config.toml
n_mels = 64
embed_dim = 128
encoder_kernel_size = 9
encoder_widths = [192, 192, 192]
text_encoder_causal = true
text_encoder_norm = "layernorm"
text_encoder_inner_norm = false
text_encoder_positions = "rope"
adamw_lr_other_params = 0.0021
adamw_weight_decay_other_params = 0.05
Rows from block 3 of the audio encoder of a small contrastive audio-text model, named by matrix and row number. Rows with one number belong to one channel. Each number is 200 + 20 x the weight over its row's rms, rounded and kept within 0 to 999. All counts start at 0.
After each channel's rows are labels from the 100 clips, of 14848, where the channel reaches its highest value: "top examples" is what is common among them. Only what is clearly more common there than usual is listed. The data: short read English sentences (LibriTTS-R). In brackets: how many of the 100.
# convs1: first pointwise conv (encoder.blocks.3.convs.1.weight, 192x192x1), inputs 0-95
# convs3: second pointwise conv (encoder.blocks.3.convs.3.weight, 192x192x1, transposed), outputs 0-95

convs1.186,180,235,182,204,175,229,212,190,241,201,146,197,223,199,197,215,194,198,175,216,226,175,175,246,215,181,208,158,159,193,231,155,206,177,205,182,187,218,179,170,180,198,195,205,214,199,230,212,202,203,166,183,210,206,199,198,184,165,201,216,211,203,208,198,189,157,203,187,168,201,204,202,188,191,269,172,200,217,222,221,201,189,223,217,203,178,215,210,177,210,190,191,211,208,197,202
convs3.186,151,172,218,211,200,227,250,219,243,205,201,211,188,208,192,213,206,210,190,180,186,213,197,213,227,208,184,178,202,213,206,232,203,200,216,188,200,204,176,176,153,238,212,191,211,181,211,223,212,201,189,203,252,199,186,191,190,203,203,236,203,213,181,194,167,225,161,173,175,197,192,160,213,218,183,190,228,205,202,169,187,201,222,224,220,195,218,196,193,221,194,200,198,230,182,201
top examples: voice: female (81)

convs1.71,186,217,170,204,222,190,192,212,212,186,205,187,170,197,186,208,213,198,191,201,186,184,173,190,183,158,205,193,220,222,189,197,189,230,198,178,171,207,217,190,169,187,234,191,145,206,213,200,192,197,221,185,171,221,171,182,180,200,216,206,189,150,200,186,213,213,205,194,232,208,184,204,182,197,147,189,208,215,184,212,184,187,177,175,208,170,175,200,244,222,191,205,189,209,173,205
convs3.71,215,190,211,238,183,207,178,200,202,193,188,183,213,176,183,202,232,194,150,182,208,211,203,200,205,188,195,175,226,189,207,221,193,188,201,217,204,193,243,183,166,178,201,203,193,210,197,187,194,172,195,181,194,217,207,175,194,188,181,187,152,194,222,210,177,204,187,212,184,161,193,141,201,222,213,224,202,225,215,209,217,188,173,206,197,216,200,240,227,210,197,208,204,177,261,208
top examples: the word "for" (27)

convs1.125,202,210,253,179,206,195,196,222,225,217,213,196,148,199,205,203,174,229,197,161,198,205,251,168,221,203,192,238,166,241,194,234,203,210,213,256,199,172,172,220,187,189,182,230,204,218,187,205,203,220,179,195,207,202,166,157,165,183,223,201,164,199,203,202,201,230,157,207,219,180,195,219,187,223,189,189,175,228,218,245,188,203,216,227,205,201,195,239,228,170,209,205,195,204,223,211
convs3.125,197,169,186,219,228,188,212,207,224,178,180,237,205,220,185,182,187,207,229,228,196,194,188,218,192,192,183,184,214,198,241,215,173,199,202,187,196,174,206,176,209,182,206,222,180,179,204,195,209,209,171,217,202,227,215,256,196,220,224,195,220,189,233,197,216,209,202,225,212,210,212,200,248,194,207,208,223,187,192,194,165,199,204,223,212,186,266,188,215,191,233,198,178,253,193,175
top examples: the word "and" (32)

convs1.42,194,214,205,217,219,189,221,232,209,192,177,259,202,234,181,162,215,213,192,205,190,201,222,234,176,203,193,168,203,235,185,214,173,175,208,173,180,162,179,203,208,204,203,198,204,207,198,225,172,259,207,200,181,222,199,186,205,204,203,187,219,191,176,210,184,222,228,218,216,192,195,177,167,219,213,204,177,161,196,181,203,188,218,201,218,204,186,218,206,186,215,198,218,202,208,211
convs3.42,237,178,194,178,193,219,208,223,168,155,203,143,207,208,169,174,173,256,189,214,177,166,218,200,213,198,218,216,188,186,253,205,193,220,208,219,214,179,218,162,171,211,198,211,159,208,136,194,215,175,182,199,214,188,175,219,201,181,168,178,212,201,185,178,186,212,192,192,156,229,183,216,203,211,221,212,220,173,214,186,210,205,196,213,211,191,210,230,197,203,203,204,168,189,228,204
top examples: the word "what" (36)

convs1.119,211,220,209,197,196,216,222,207,185,168,183,216,204,199,217,205,229,197,216,199,199,209,194,189,226,174,157,190,180,184,163,203,217,184,175,172,206,246,169,226,167,214,195,216,183,215,195,223,168,188,185,201,185,195,198,202,208,197,238,194,200,163,185,209,195,191,181,222,191,200,214,221,245,178,196,170,170,228,199,186,193,204,218,183,191,205,240,198,215,167,197,188,201,239,186,191
convs3.119,173,227,196,195,202,239,203,216,199,209,197,209,204,202,183,183,206,223,176,195,194,224,216,211,181,213,207,214,174,201,186,232,225,185,208,218,209,222,185,196,226,172,237,199,200,134,248,195,175,194,213,226,222,189,211,215,213,207,200,203,175,237,199,180,230,219,198,211,201,221,189,190,224,203,202,186,199,189,212,218,224,170,194,228,194,203,222,216,216,221,169,206,172,236,201,171
top examples: the word "is" (31); the word "not" (28)

convs1.122,222,202,202,181,192,201,196,213,181,224,189,188,206,204,193,210,195,218,194,219,185,194,213,177,239,207,159,193,177,215,178,198,198,200,217,219,197,214,181,216,233,209,212,232,217,220,193,206,204,178,228,209,158,232,223,202,202,174,208,201,201,183,188,183,169,164,196,206,192,179,187,220,185,244,197,195,183,206,231,183,191,234,211,207,193,225,190,201,214,138,166,194,164,209,170,206
convs3.122,222,177,182,204,188,193,200,201,169,242,190,190,212,208,204,173,216,210,204,190,188,179,176,206,211,196,201,187,240,201,180,197,194,197,193,211,215,218,211,211,194,201,195,220,203,194,158,208,213,177,198,194,201,201,178,190,192,194,174,170,201,191,205,209,180,185,217,181,201,220,207,193,163,176,201,227,190,205,192,202,167,221,230,147,170,210,201,191,191,164,205,205,203,155,204,244
top examples: the word "not" (26)

convs1.177,176,181,170,186,181,184,176,208,228,195,195,213,174,230,193,175,177,226,178,184,200,171,208,186,192,220,204,210,155,212,224,173,199,183,179,187,219,205,214,206,201,229,204,168,196,213,212,217,208,193,210,210,244,198,219,221,195,234,190,188,220,206,210,183,231,173,205,186,227,157,205,182,201,176,194,244,186,210,231,236,182,200,182,172,186,216,236,220,208,206,203,246,198,200,198,219
convs3.177,224,222,157,183,204,211,174,218,203,223,161,221,187,201,176,200,205,185,203,196,209,231,198,201,196,193,198,213,161,187,177,251,195,227,193,202,187,182,197,207,196,206,206,181,214,195,202,172,193,193,151,214,196,194,195,176,174,214,187,198,194,191,227,152,202,203,205,231,194,199,192,122,186,190,208,170,193,215,231,201,206,214,200,229,211,190,210,200,189,177,221,199,229,189,214,188
top examples: the word "was" (41)

convs1.19,202,231,193,190,202,221,189,237,211,171,183,271,194,199,183,167,221,203,170,173,187,209,191,173,261,171,186,220,179,204,155,186,177,198,171,220,191,181,163,197,188,210,224,221,187,224,171,182,196,228,180,205,198,198,222,210,177,191,214,181,213,214,197,206,206,163,220,208,213,196,204,206,196,215,154,186,169,200,180,159,230,231,201,212,206,225,196,233,220,222,193,199,184,197,185,162
convs3.19,201,213,176,188,153,190,178,168,189,214,238,198,189,196,218,221,218,181,173,206,206,150,196,214,208,216,175,202,192,229,174,205,201,164,204,190,205,187,172,205,213,199,195,183,167,230,172,192,156,191,185,207,200,184,183,174,190,226,202,206,193,205,179,201,187,173,242,183,207,216,179,193,185,193,211,216,172,211,190,170,233,207,224,217,188,147,215,213,192,175,202,212,195,195,204,220
top examples: the word "i" (39); the word "a" (29)

convs1.107,208,206,195,176,218,201,233,172,233,214,176,221,219,180,227,186,148,193,229,239,218,227,201,184,204,184,232,179,195,219,215,173,182,215,222,166,160,200,177,207,206,204,204,240,201,217,199,201,175,212,206,199,201,187,191,177,222,200,214,204,174,215,196,201,173,177,190,215,162,200,203,206,201,211,200,171,187,185,214,204,172,201,239,174,211,208,179,221,191,192,204,171,188,228,242,192
convs3.107,210,175,235,196,167,205,191,226,191,226,278,203,201,196,187,182,246,202,199,193,212,222,210,204,178,233,206,201,236,221,197,197,215,220,204,227,232,159,199,173,217,180,190,208,189,173,176,202,175,184,243,205,228,186,220,191,196,196,163,185,209,181,185,193,197,193,221,208,224,192,203,209,193,174,197,202,199,179,192,197,205,202,177,143,183,202,203,210,206,183,184,218,204,188,200,170
top examples: voice: female (83)

convs1.89,198,174,180,186,196,183,194,187,189,236,210,183,158,228,215,194,201,185,229,212,168,209,218,209,191,174,180,181,183,210,189,195,221,231,199,156,175,215,206,219,208,199,165,217,205,206,205,202,200,208,207,182,196,188,161,164,194,166,208,201,189,185,185,154,159,179,194,205,208,206,226,215,206,235,188,180,207,216,158,188,193,194,240,197,196,182,205,179,216,176,190,249,200,168,188,168
convs3.89,198,191,214,196,183,183,174,220,207,191,197,232,188,185,186,211,201,243,209,197,147,186,190,174,214,202,192,205,170,203,177,188,155,198,183,195,192,190,212,223,191,202,199,184,198,175,191,211,198,229,157,243,185,206,208,208,202,226,250,222,189,177,211,171,192,164,207,208,165,202,185,191,198,202,200,183,184,182,240,219,168,201,222,200,171,207,179,200,205,228,207,193,161,177,207,193
top examples: the word "and" (28)

convs1.123,186,181,203,211,211,196,202,165,176,187,202,213,181,216,185,165,199,221,151,193,180,191,194,217,174,176,180,210,191,195,162,201,204,202,170,197,183,216,203,230,208,204,186,198,218,221,198,228,190,161,223,185,284,226,224,187,231,203,213,162,214,213,184,191,190,212,199,223,204,222,222,157,215,186,190,221,223,214,176,201,212,196,208,185,241,216,191,176,164,205,199,216,207,176,198,191
convs3.123,197,196,196,217,197,227,200,196,173,171,177,163,170,212,196,191,206,193,227,163,173,222,216,178,210,211,229,193,189,246,263,184,222,178,217,176,194,182,201,197,220,186,202,184,195,196,191,206,210,190,221,217,188,227,231,202,221,226,185,221,190,190,202,249,195,162,193,204,225,218,217,204,195,192,165,206,195,235,211,186,207,222,174,193,208,186,209,209,194,205,205,198,191,182,217,238
top examples: voice: male (75); the word "was" (29); the word "is" (26)

convs1.131,195,179,201,236,217,181,213,189,211,211,208,218,193,231,196,205,195,192,242,176,200,204,221,185,186,218,206,190,222,178,203,213,193,236,189,211,189,218,219,185,188,184,197,212,179,180,182,203,175,187,247,195,208,191,183,192,221,215,207,167,185,217,192,184,217,207,198,238,210,241,202,207,206,183,218,168,198,201,217,229,207,195,246,208,229,198,211,192,189,173,176,201,213,166,232,203
convs3.131,195,214,214,176,182,200,211,210,246,215,222,223,208,194,192,167,251,188,192,182,218,200,186,202,193,235,176,204,175,184,190,221,201,196,176,187,205,207,213,159,241,210,202,204,192,186,181,248,184,178,199,202,177,200,213,181,236,230,218,190,184,221,180,200,186,228,208,212,216,153,207,222,212,210,208,204,219,218,205,206,190,198,215,188,227,199,171,203,243,192,190,254,240,192,182,167
top examples: voice: female (84)

convs1.26,148,135,172,201,181,167,185,198,182,220,227,191,183,196,219,189,181,183,183,185,199,218,222,169,205,198,183,202,160,202,265,212,232,194,183,201,192,202,218,203,205,185,219,187,173,215,239,209,194,201,195,227,152,208,215,218,175,207,198,215,173,186,180,200,214,186,221,210,209,185,206,197,197,215,181,232,210,192,232,183,210,199,167,208,198,214,203,240,177,213,202,235,198,202,193,200
convs3.26,229,216,193,190,219,187,213,207,195,221,162,197,194,220,178,211,196,215,197,264,186,227,205,200,211,199,187,225,209,183,201,213,236,185,209,204,189,196,210,191,173,169,205,190,164,239,219,205,196,203,183,199,198,149,188,184,193,203,178,192,215,215,183,214,207,173,255,178,184,219,173,205,213,195,205,178,178,198,235,169,202,196,186,200,179,213,204,181,227,174,176,170,236,202,236,180
top examples: the word "for" (27)

convs1.191,164,193,214,215,171,249,204,220,203,171,197,207,185,212,211,181,190,192,197,204,211,182,181,216,212,208,211,183,204,206,195,199,200,195,230,215,179,206,197,230,189,200,219,208,193,206,216,207,183,197,224,212,201,226,202,221,170,196,189,170,213,215,196,201,236,196,166,163,207,182,177,192,175,249,206,162,169,214,225,207,178,212,211,193,202,164,213,214,186,201,203,200,178,200,210,225
convs3.191,226,217,222,171,218,183,196,200,191,220,178,191,214,190,215,202,188,191,198,205,235,200,221,193,193,206,191,172,187,197,159,211,186,210,203,158,170,216,224,255,188,186,171,213,200,202,214,237,202,214,209,191,148,216,198,171,216,210,210,196,191,225,256,185,213,156,211,204,222,195,211,218,202,221,184,245,172,200,175,228,206,194,182,214,191,182,198,154,211,181,205,184,210,211,232,203
top examples: the word "you" (34)

convs1.140,206,215,188,194,166,211,226,195,214,205,214,193,190,182,193,217,238,221,195,209,200,199,223,174,186,223,203,198,233,219,187,182,195,170,215,256,205,211,225,210,232,198,224,204,200,192,197,193,175,166,239,202,226,152,215,212,209,196,201,212,244,233,204,191,188,193,209,211,183,189,187,196,229,142,228,216,174,204,193,197,151,186,215,203,187,207,206,189,174,174,210,200,191,197,206,189
convs3.140,230,192,176,212,189,241,172,181,193,219,220,221,156,209,197,191,263,209,162,202,188,200,199,217,169,184,209,204,180,196,192,180,194,223,204,194,233,170,192,214,219,145,241,195,189,215,192,158,160,171,194,240,185,182,238,179,196,192,217,204,208,205,195,187,177,190,226,215,180,205,199,198,234,189,215,217,181,187,193,198,212,190,212,165,230,212,218,185,232,202,183,206,196,233,177,202
top examples: the word "said" (25)

convs1.36,195,160,182,200,250,183,191,207,166,233,226,217,175,196,177,201,209,221,199,210,156,209,242,198,184,210,138,177,183,182,192,176,187,185,190,202,210,222,209,178,220,210,205,216,209,169,193,187,217,205,211,231,191,208,211,207,210,186,225,199,187,197,188,222,189,202,191,184,226,200,214,184,206,203,210,194,222,213,202,212,214,171,211,167,226,209,200,222,231,194,219,260,162,201,198,241
convs3.36,192,208,179,226,202,178,187,191,173,195,222,193,199,164,201,199,181,190,177,182,215,211,217,166,168,202,191,201,228,193,226,212,183,212,195,196,207,208,168,199,197,203,176,226,221,232,197,198,194,196,189,192,217,187,181,225,176,187,213,200,199,178,213,173,177,202,209,217,225,205,147,201,193,182,210,218,192,185,186,202,194,188,186,202,196,187,201,189,231,198,220,233,188,214,211,198
top examples: the word "me" (53)

convs1.10,181,188,194,193,195,209,182,194,170,192,203,209,165,208,217,222,193,219,230,184,258,215,166,195,184,191,233,217,217,188,169,189,250,214,201,187,161,229,210,182,211,162,185,223,209,202,205,203,179,210,192,200,187,199,184,188,193,197,197,172,198,205,233,206,212,190,195,220,158,195,190,209,201,195,201,186,190,211,188,223,174,194,204,169,223,211,183,215,209,215,182,240,203,183,170,196
convs3.10,202,200,192,236,217,216,219,211,165,204,195,191,167,218,196,208,179,218,190,211,213,185,191,169,209,147,206,209,191,204,168,164,185,201,226,203,180,242,218,206,188,195,188,219,178,186,212,196,178,185,187,211,233,203,204,221,200,153,195,203,213,211,187,207,262,188,196,162,211,172,203,228,222,181,198,216,205,190,213,158,202,178,225,171,205,205,224,192,210,189,182,194,174,160,184,210
top examples: the word "how" (34)

convs1.179,183,198,201,212,190,224,207,201,186,227,200,199,242,211,190,210,210,236,185,177,234,177,165,195,186,198,232,186,230,174,252,165,220,153,205,231,217,189,194,182,202,180,188,231,190,205,204,185,197,191,221,180,186,183,220,211,200,172,240,206,198,226,197,179,236,172,222,212,203,172,177,195,221,223,205,198,182,211,215,201,204,199,206,189,210,196,221,224,185,195,193,215,211,212,199,199
convs3.179,257,187,222,191,185,195,207,219,195,206,177,191,226,234,187,181,185,176,208,189,180,219,204,189,195,196,201,148,218,202,203,199,192,225,210,174,213,186,200,206,209,175,194,213,196,223,188,225,184,173,174,214,174,206,222,196,213,194,206,200,229,222,200,189,212,206,195,223,186,215,191,166,203,223,187,219,193,221,188,215,231,214,220,177,196,201,228,231,159,202,153,207,200,191,191,184
top examples: voice: female (87)

convs1.31,220,243,204,211,196,183,228,240,214,200,183,213,176,192,211,219,204,176,222,203,206,200,219,221,213,223,245,229,202,253,181,247,198,214,206,206,203,231,180,193,244,235,175,198,208,164,209,177,168,201,209,196,181,215,258,194,206,236,204,196,212,190,209,202,204,193,204,204,213,219,227,171,206,195,219,174,215,185,201,182,207,206,203,177,232,205,188,187,221,205,166,237,207,233,197,180
convs3.31,223,165,187,185,223,224,208,197,195,197,197,191,185,218,150,201,206,203,208,220,199,201,234,195,199,215,223,210,188,173,209,193,218,218,190,182,160,187,222,199,189,195,185,217,220,162,175,187,202,200,175,180,181,182,182,243,176,202,197,172,230,205,179,206,183,168,200,221,210,223,195,185,222,222,239,204,156,175,238,190,174,202,189,230,206,216,212,207,222,191,204,224,207,210,238,181
top examples: voice: male (90); the word "she" (34)

convs1.102,168,206,248,213,193,199,204,184,214,237,223,161,199,211,230,216,147,210,208,205,213,188,207,196,187,213,182,192,214,188,192,201,194,195,179,216,150,195,191,206,172,228,196,173,215,199,202,200,221,159,221,196,199,186,157,176,218,216,209,192,199,156,180,171,188,188,206,180,209,248,188,220,202,220,197,192,203,186,179,200,219,230,191,238,156,193,233,208,207,197,187,226,193,198,210,206
convs3.102,210,209,180,232,192,218,201,218,221,209,199,186,209,236,202,207,170,201,223,209,181,222,208,182,191,190,247,163,177,217,221,182,200,241,218,205,188,185,226,190,212,202,233,151,187,209,193,179,190,209,235,226,253,221,209,176,193,195,192,131,205,227,223,200,164,194,211,203,216,192,211,183,229,189,203,219,228,214,198,215,194,201,212,201,192,213,204,199,205,216,189,229,189,218,167,203
top examples: the word "he" (31)

convs1.64,219,181,200,224,225,191,169,213,195,197,185,235,194,213,174,234,236,220,207,148,173,200,204,222,233,171,250,213,222,207,192,214,169,193,247,212,198,200,189,199,196,208,155,214,199,217,210,208,193,214,160,226,176,200,223,158,177,217,178,190,220,212,229,224,182,195,178,181,193,252,203,204,203,216,168,216,173,204,224,180,200,160,195,167,182,209,179,206,193,195,206,232,195,180,175,175
convs3.64,220,198,190,218,187,182,217,218,184,235,180,218,205,179,204,202,214,190,164,209,195,203,184,221,194,220,182,190,208,167,148,217,170,169,193,217,238,212,202,222,187,195,219,153,198,179,215,201,205,238,178,194,185,216,209,197,224,159,210,174,223,230,196,164,208,193,202,167,227,216,185,199,234,212,189,205,181,178,209,188,191,222,197,179,194,181,229,207,163,230,209,204,231,168,188,192
top examples: the word "to" (33)

convs1.91,170,195,200,205,205,187,201,187,205,224,196,218,224,201,201,158,167,182,202,221,206,226,217,221,195,217,200,137,147,227,179,192,204,238,182,193,228,198,212,174,185,154,193,214,188,215,193,235,218,185,224,198,206,181,190,216,201,183,180,185,177,171,160,195,198,236,215,253,171,218,190,202,186,226,218,209,192,184,195,203,200,189,227,206,181,193,202,184,174,220,224,203,181,166,192,251
convs3.91,191,231,192,172,174,210,181,224,195,182,228,185,169,236,224,172,187,215,194,209,219,220,180,211,196,197,203,222,155,216,214,221,217,191,199,210,203,172,193,181,185,194,201,199,209,175,223,190,216,173,191,190,203,196,218,213,232,185,203,211,205,227,177,219,184,263,190,206,183,248,198,202,193,196,230,182,212,211,215,188,222,239,194,206,204,223,190,232,188,215,219,166,193,194,246,185
top examples: voice: male (77)

convs1.149,190,157,192,206,220,205,191,211,162,220,205,211,172,199,203,233,191,223,215,220,168,194,205,224,161,185,183,169,190,213,177,215,181,212,181,191,211,203,219,211,207,189,187,204,183,169,189,216,203,184,184,202,235,183,175,178,208,212,195,206,231,198,189,199,193,216,202,200,196,205,196,212,164,199,205,171,256,176,196,216,183,170,215,195,230,186,190,193,227,212,216,182,183,188,187,188
convs3.149,208,186,221,247,191,222,229,173,219,222,178,175,199,221,235,207,210,190,180,181,175,187,161,222,182,169,220,204,177,196,224,216,237,207,171,179,208,183,209,224,193,184,182,211,210,177,148,216,167,205,200,203,203,186,186,187,237,181,172,199,246,179,214,232,181,209,233,184,200,235,187,186,161,191,221,189,192,216,186,192,189,210,223,185,188,223,211,207,175,173,205,162,201,173,220,205
top examples: voice: male (87)

convs1.106,192,219,203,233,200,233,211,213,208,161,172,224,196,203,214,180,221,211,239,199,188,200,180,182,208,214,228,208,201,194,178,151,201,164,235,184,216,208,190,241,197,182,205,238,199,205,209,243,156,163,183,194,196,206,228,208,182,198,179,238,176,188,204,219,250,170,230,194,223,186,197,196,167,165,177,217,172,198,193,238,175,196,222,203,220,208,175,199,205,193,208,222,201,213,212,230
convs3.106,203,218,219,210,201,214,231,191,203,204,214,175,197,206,224,229,212,200,185,208,198,209,199,180,208,222,216,181,212,197,248,207,193,209,218,167,166,210,233,208,202,215,183,209,227,203,194,182,218,186,204,181,195,206,186,204,214,157,195,229,236,213,176,248,214,208,209,157,223,174,218,213,169,201,195,219,189,207,227,209,209,187,198,190,152,202,216,181,195,218,182,220,196,219,192,229
top examples: voice: female (92)

convs1.84,205,214,194,172,215,218,224,199,175,219,172,213,149,187,207,201,203,148,211,189,177,187,223,177,229,156,182,202,170,209,204,195,193,201,200,201,206,225,205,209,192,197,193,190,163,216,219,205,186,156,181,218,165,213,207,196,186,169,219,223,196,173,187,206,218,203,191,216,167,213,208,207,176,187,197,195,203,199,212,190,196,216,210,228,199,195,227,217,226,171,190,217,203,199,192,187
convs3.84,190,198,212,175,189,228,211,208,199,177,240,208,236,177,167,197,193,190,192,195,174,229,176,195,197,213,213,212,185,210,169,219,248,239,233,215,234,204,218,167,186,210,235,208,169,206,178,196,199,171,200,219,214,206,218,168,190,235,188,199,195,185,173,173,206,203,180,218,192,182,230,179,202,222,192,163,216,184,213,170,231,225,188,230,207,233,210,226,183,181,201,162,199,197,225,193
top examples: the word "is" (31); the word "not" (29)

convs1.147,174,198,211,183,166,177,223,188,191,200,192,191,189,186,207,231,188,183,180,205,244,198,152,180,211,207,208,194,209,228,183,201,218,221,201,222,198,201,189,184,201,167,199,220,191,219,179,202,209,209,222,196,228,191,217,217,181,179,210,178,215,209,203,196,166,194,200,284,179,190,209,198,199,251,217,182,209,232,204,206,199,198,221,184,204,182,198,195,221,217,175,191,174,190,206,232
convs3.147,204,205,203,192,180,172,218,145,196,200,209,190,200,195,192,181,166,232,191,206,243,206,192,186,190,203,217,200,201,218,190,196,239,199,226,159,239,238,184,226,226,230,202,188,187,201,186,193,195,196,152,190,212,201,222,204,211,174,182,177,253,186,189,173,240,211,241,158,221,215,150,239,192,197,242,209,171,204,216,213,200,173,225,162,196,189,207,195,166,182,204,174,179,206,186,207
top examples: voice: male (78)

convs1.88,195,228,220,183,196,194,218,204,218,212,192,159,201,196,209,193,224,181,176,208,214,177,206,206,188,231,205,237,204,181,180,202,206,177,185,195,228,199,180,223,209,205,192,233,160,227,233,214,172,199,207,182,200,213,233,209,167,189,219,211,198,191,153,202,215,200,223,256,179,231,213,158,178,205,208,193,167,210,191,236,203,168,216,205,224,213,190,199,219,190,205,227,191,226,214,218
convs3.88,202,192,154,187,210,228,202,193,216,189,157,203,179,220,203,222,212,244,185,207,210,198,218,199,207,150,198,195,216,194,205,237,189,165,212,214,174,196,197,201,179,202,191,188,220,206,213,201,199,244,188,220,152,192,245,198,186,216,219,200,188,216,202,208,195,238,203,199,177,193,214,207,219,199,219,165,210,196,216,226,182,171,185,237,188,177,219,200,219,215,193,169,200,213,164,189
top examples: the word "was" (36)

convs1.185,208,227,217,187,186,209,192,191,184,201,200,186,196,191,243,190,186,189,207,205,184,221,191,173,208,201,213,226,148,204,188,218,206,206,201,213,195,208,186,187,188,252,182,212,232,208,192,178,209,191,152,204,188,217,198,205,191,216,227,187,177,167,118,213,212,200,170,199,190,217,208,223,207,196,208,204,218,199,219,195,195,193,198,204,219,193,195,223,268,220,178,183,224,238,228,200
convs3.185,235,224,196,220,203,212,182,218,186,212,220,153,195,265,188,231,172,220,208,214,216,230,224,186,228,174,223,197,162,227,207,200,206,219,229,165,205,212,205,179,186,213,198,205,216,210,192,198,211,198,203,162,195,194,182,202,197,211,171,211,207,216,162,200,200,199,214,186,186,230,199,209,201,201,195,215,171,196,194,213,206,210,192,204,197,258,221,210,200,189,180,174,223,203,193,205
top examples: voice: male (74); the word "to" (37)

convs1.142,181,207,189,196,212,198,175,188,210,191,198,194,200,231,209,212,241,201,194,193,171,217,216,199,213,228,182,199,229,202,177,175,239,178,209,231,213,178,213,213,224,200,181,189,214,199,212,232,206,184,211,189,212,205,171,190,219,200,193,218,187,209,190,191,217,240,211,209,174,208,205,199,229,205,202,231,179,171,212,212,236,216,208,219,184,184,172,164,160,151,226,206,220,219,202,203
convs3.142,157,209,193,193,154,198,254,211,222,185,191,174,152,196,165,175,187,217,194,231,177,204,228,200,208,197,162,183,157,199,177,217,200,201,182,176,169,227,179,206,182,214,198,192,203,192,229,193,177,218,215,205,196,224,190,209,220,220,206,195,152,192,185,208,229,167,194,204,193,211,173,207,192,212,190,208,198,198,191,210,183,178,193,175,203,202,192,182,214,199,198,220,177,222,185,165
top examples: the word "it" (44); the word "is" (36)

convs1.96,197,238,206,220,205,211,206,208,206,198,199,196,243,191,239,195,226,221,247,209,194,201,210,221,236,225,208,200,182,183,182,201,188,210,179,194,207,175,156,188,184,214,206,203,177,168,203,222,218,199,179,202,195,181,190,171,185,206,179,219,197,213,180,188,191,178,242,183,224,207,200,215,195,213,202,175,182,192,227,201,236,198,238,158,184,207,181,257,229,202,188,211,231,208,268,214
convs3.96,177,196,177,219,201,206,230,170,221,180,186,198,218,179,228,187,232,196,178,212,190,155,173,195,203,221,183,197,182,207,180,215,185,189,203,222,183,195,190,223,199,149,189,194,180,176,205,195,180,195,202,199,199,180,225,174,215,208,209,213,186,183,212,163,234,183,182,167,198,222,220,177,206,201,233,213,209,216,208,198,187,215,223,195,198,187,177,163,215,152,240,208,188,211,194,198
top examples: the word "i" (50)

convs1.105,216,191,235,174,197,197,183,178,185,186,207,198,185,194,224,208,227,190,211,214,206,192,186,193,180,210,247,223,185,213,207,210,228,186,206,218,196,195,209,200,246,199,260,201,196,197,225,215,181,199,237,214,206,197,233,203,199,187,164,169,241,217,219,174,225,182,168,227,177,196,211,214,220,191,182,174,169,189,217,196,187,166,233,232,178,216,223,198,174,144,205,201,170,189,199,198
convs3.105,218,174,185,155,161,217,219,170,193,184,248,205,154,220,198,173,224,203,162,205,214,212,177,213,166,191,212,202,168,209,206,201,207,185,173,194,207,185,172,199,192,175,193,199,189,172,192,173,201,200,194,193,188,198,215,169,198,184,203,192,216,228,186,236,180,181,202,188,183,219,194,218,238,193,196,213,215,193,192,189,193,177,179,178,230,205,222,181,225,198,168,178,202,222,166,221
top examples: the word "not" (42)