Rows from block 4 of the audio encoder of a small contrastive audio-text model, named by matrix and row number. Rows with one number belong to one channel. Each number is 500 + 40 x the weight over its row's rms, rounded and kept within 0 to 999. All counts start at 0. Numbers have three digits each. After the name is the row's rms in percent of the matrix's.
After each channel's rows are labels from the 100 clips, of 14848, where the channel reaches its highest value: "strongest on" is what is common among them; "loudest" is the band of the loudest frequency at the time of the peak. Only what is clearly more common there than usual is listed. The data: short read English sentences (LibriTTS-R).
# convs1: first pointwise conv (encoder.blocks.4.convs.1.weight, 192x192x1), inputs 39-77
# convs3: second pointwise conv (encoder.blocks.4.convs.3.weight, 192x192x1, transposed), outputs 39-77

convs1.156 090:510494477492474540510535510501541560432544460570457538519479447504483506508447534438596522538530535430499476448518543
convs3.156 086:525496524487548429491503483559453528587592489518535481546444541527496537448522497505518548486440516479496523567474510
strongest on: the word "to"
loudest: 250 to 500 Hz

convs1.1 104:470593602450469531511526530489404477489529475529496501517508438452514479499554495490495476465571530493564443401517493
convs3.1 095:507491474461533531541596504483467442493521561543512538533563492515479481527480473501534543488495491542511508485453496
strongest on: the word "was"
loudest: 250 to 500 Hz

convs1.128 099:571513544426517495503503407526444477478475456552485555492474506489536489424468571512504487480547480486502481505454470
convs3.128 099:537423453532539489519522500545523531495586504463458465513456538520509496500510540424533544492504480490525495486447427
strongest on: the word "was"; the word "he"
loudest: 250 to 500 Hz

convs1.123 097:526528487471415438481535449506478551462497516533484477481561514539472501538462454500510550512483457503460457535442478
convs3.123 103:542523510442515530466489491469522507494467488493519526502594472495522529533445480544470444464473455536502496475447439
strongest on: the word "what"
loudest: 250 to 500 Hz

convs1.109 099:567452517498516493439540467513510454467455535448453542605451451515528525538501495535559484545488485471476500471480537
convs3.109 093:507455520495485461531483476558426496514456465462517548550533504507405475487495528509523531443516543571533523552463556
strongest on: the word "said"
loudest: 250 to 500 Hz

convs1.26 096:466519541445514497485514510524518528490589489480523468442441479481526472396603522494474499520579499506481474492440454
convs3.26 105:519447527447453613549568498421489533497546528558516485506531494465518587534513455527442503481534513503513437495482458
strongest on: the word "was"; the word "that"
loudest: 250 to 500 Hz

convs1.113 099:507547492504475477552490521463473522443415549496536523589495484424483545518545429477441455470490495514531460452444549
convs3.113 117:539481498550488448545458583471474600503504519469512511557542505514455552421516482487488510475480458507519473496529560
strongest on: the word "was"; the word "it"
loudest: 250 to 500 Hz

convs1.73 102:573538502439515457472459465512411497463559492512555442513496509493418485462472510466526511558417498533555522465541464
convs3.73 098:569522570527526533425503479534560494455466552560484547468548552472462491469434552566429471543475472503504517557465454
strongest on: the word "he"; the word "was"
loudest: 250 to 500 Hz

convs1.19 098:518521458557495486407449466475503490451438542472473559536514462446475514525517489521476453522416487508538481492477528
convs3.19 095:485524502500526517428513532539496522476489532448524499512522541496573598516551578507602531476484499588418489504437537
strongest on: the word "for"
loudest: 250 to 500 Hz

convs1.104 103:570556555515459508419462395521462482512487465560487477478553444524525460459427622511490539501518509536553507583469475
convs3.104 090:557487499504453549502513501475444471455519514492540534455462491517469456542492572438437482508481474478557522497416510
strongest on: the word "was"
loudest: 250 to 500 Hz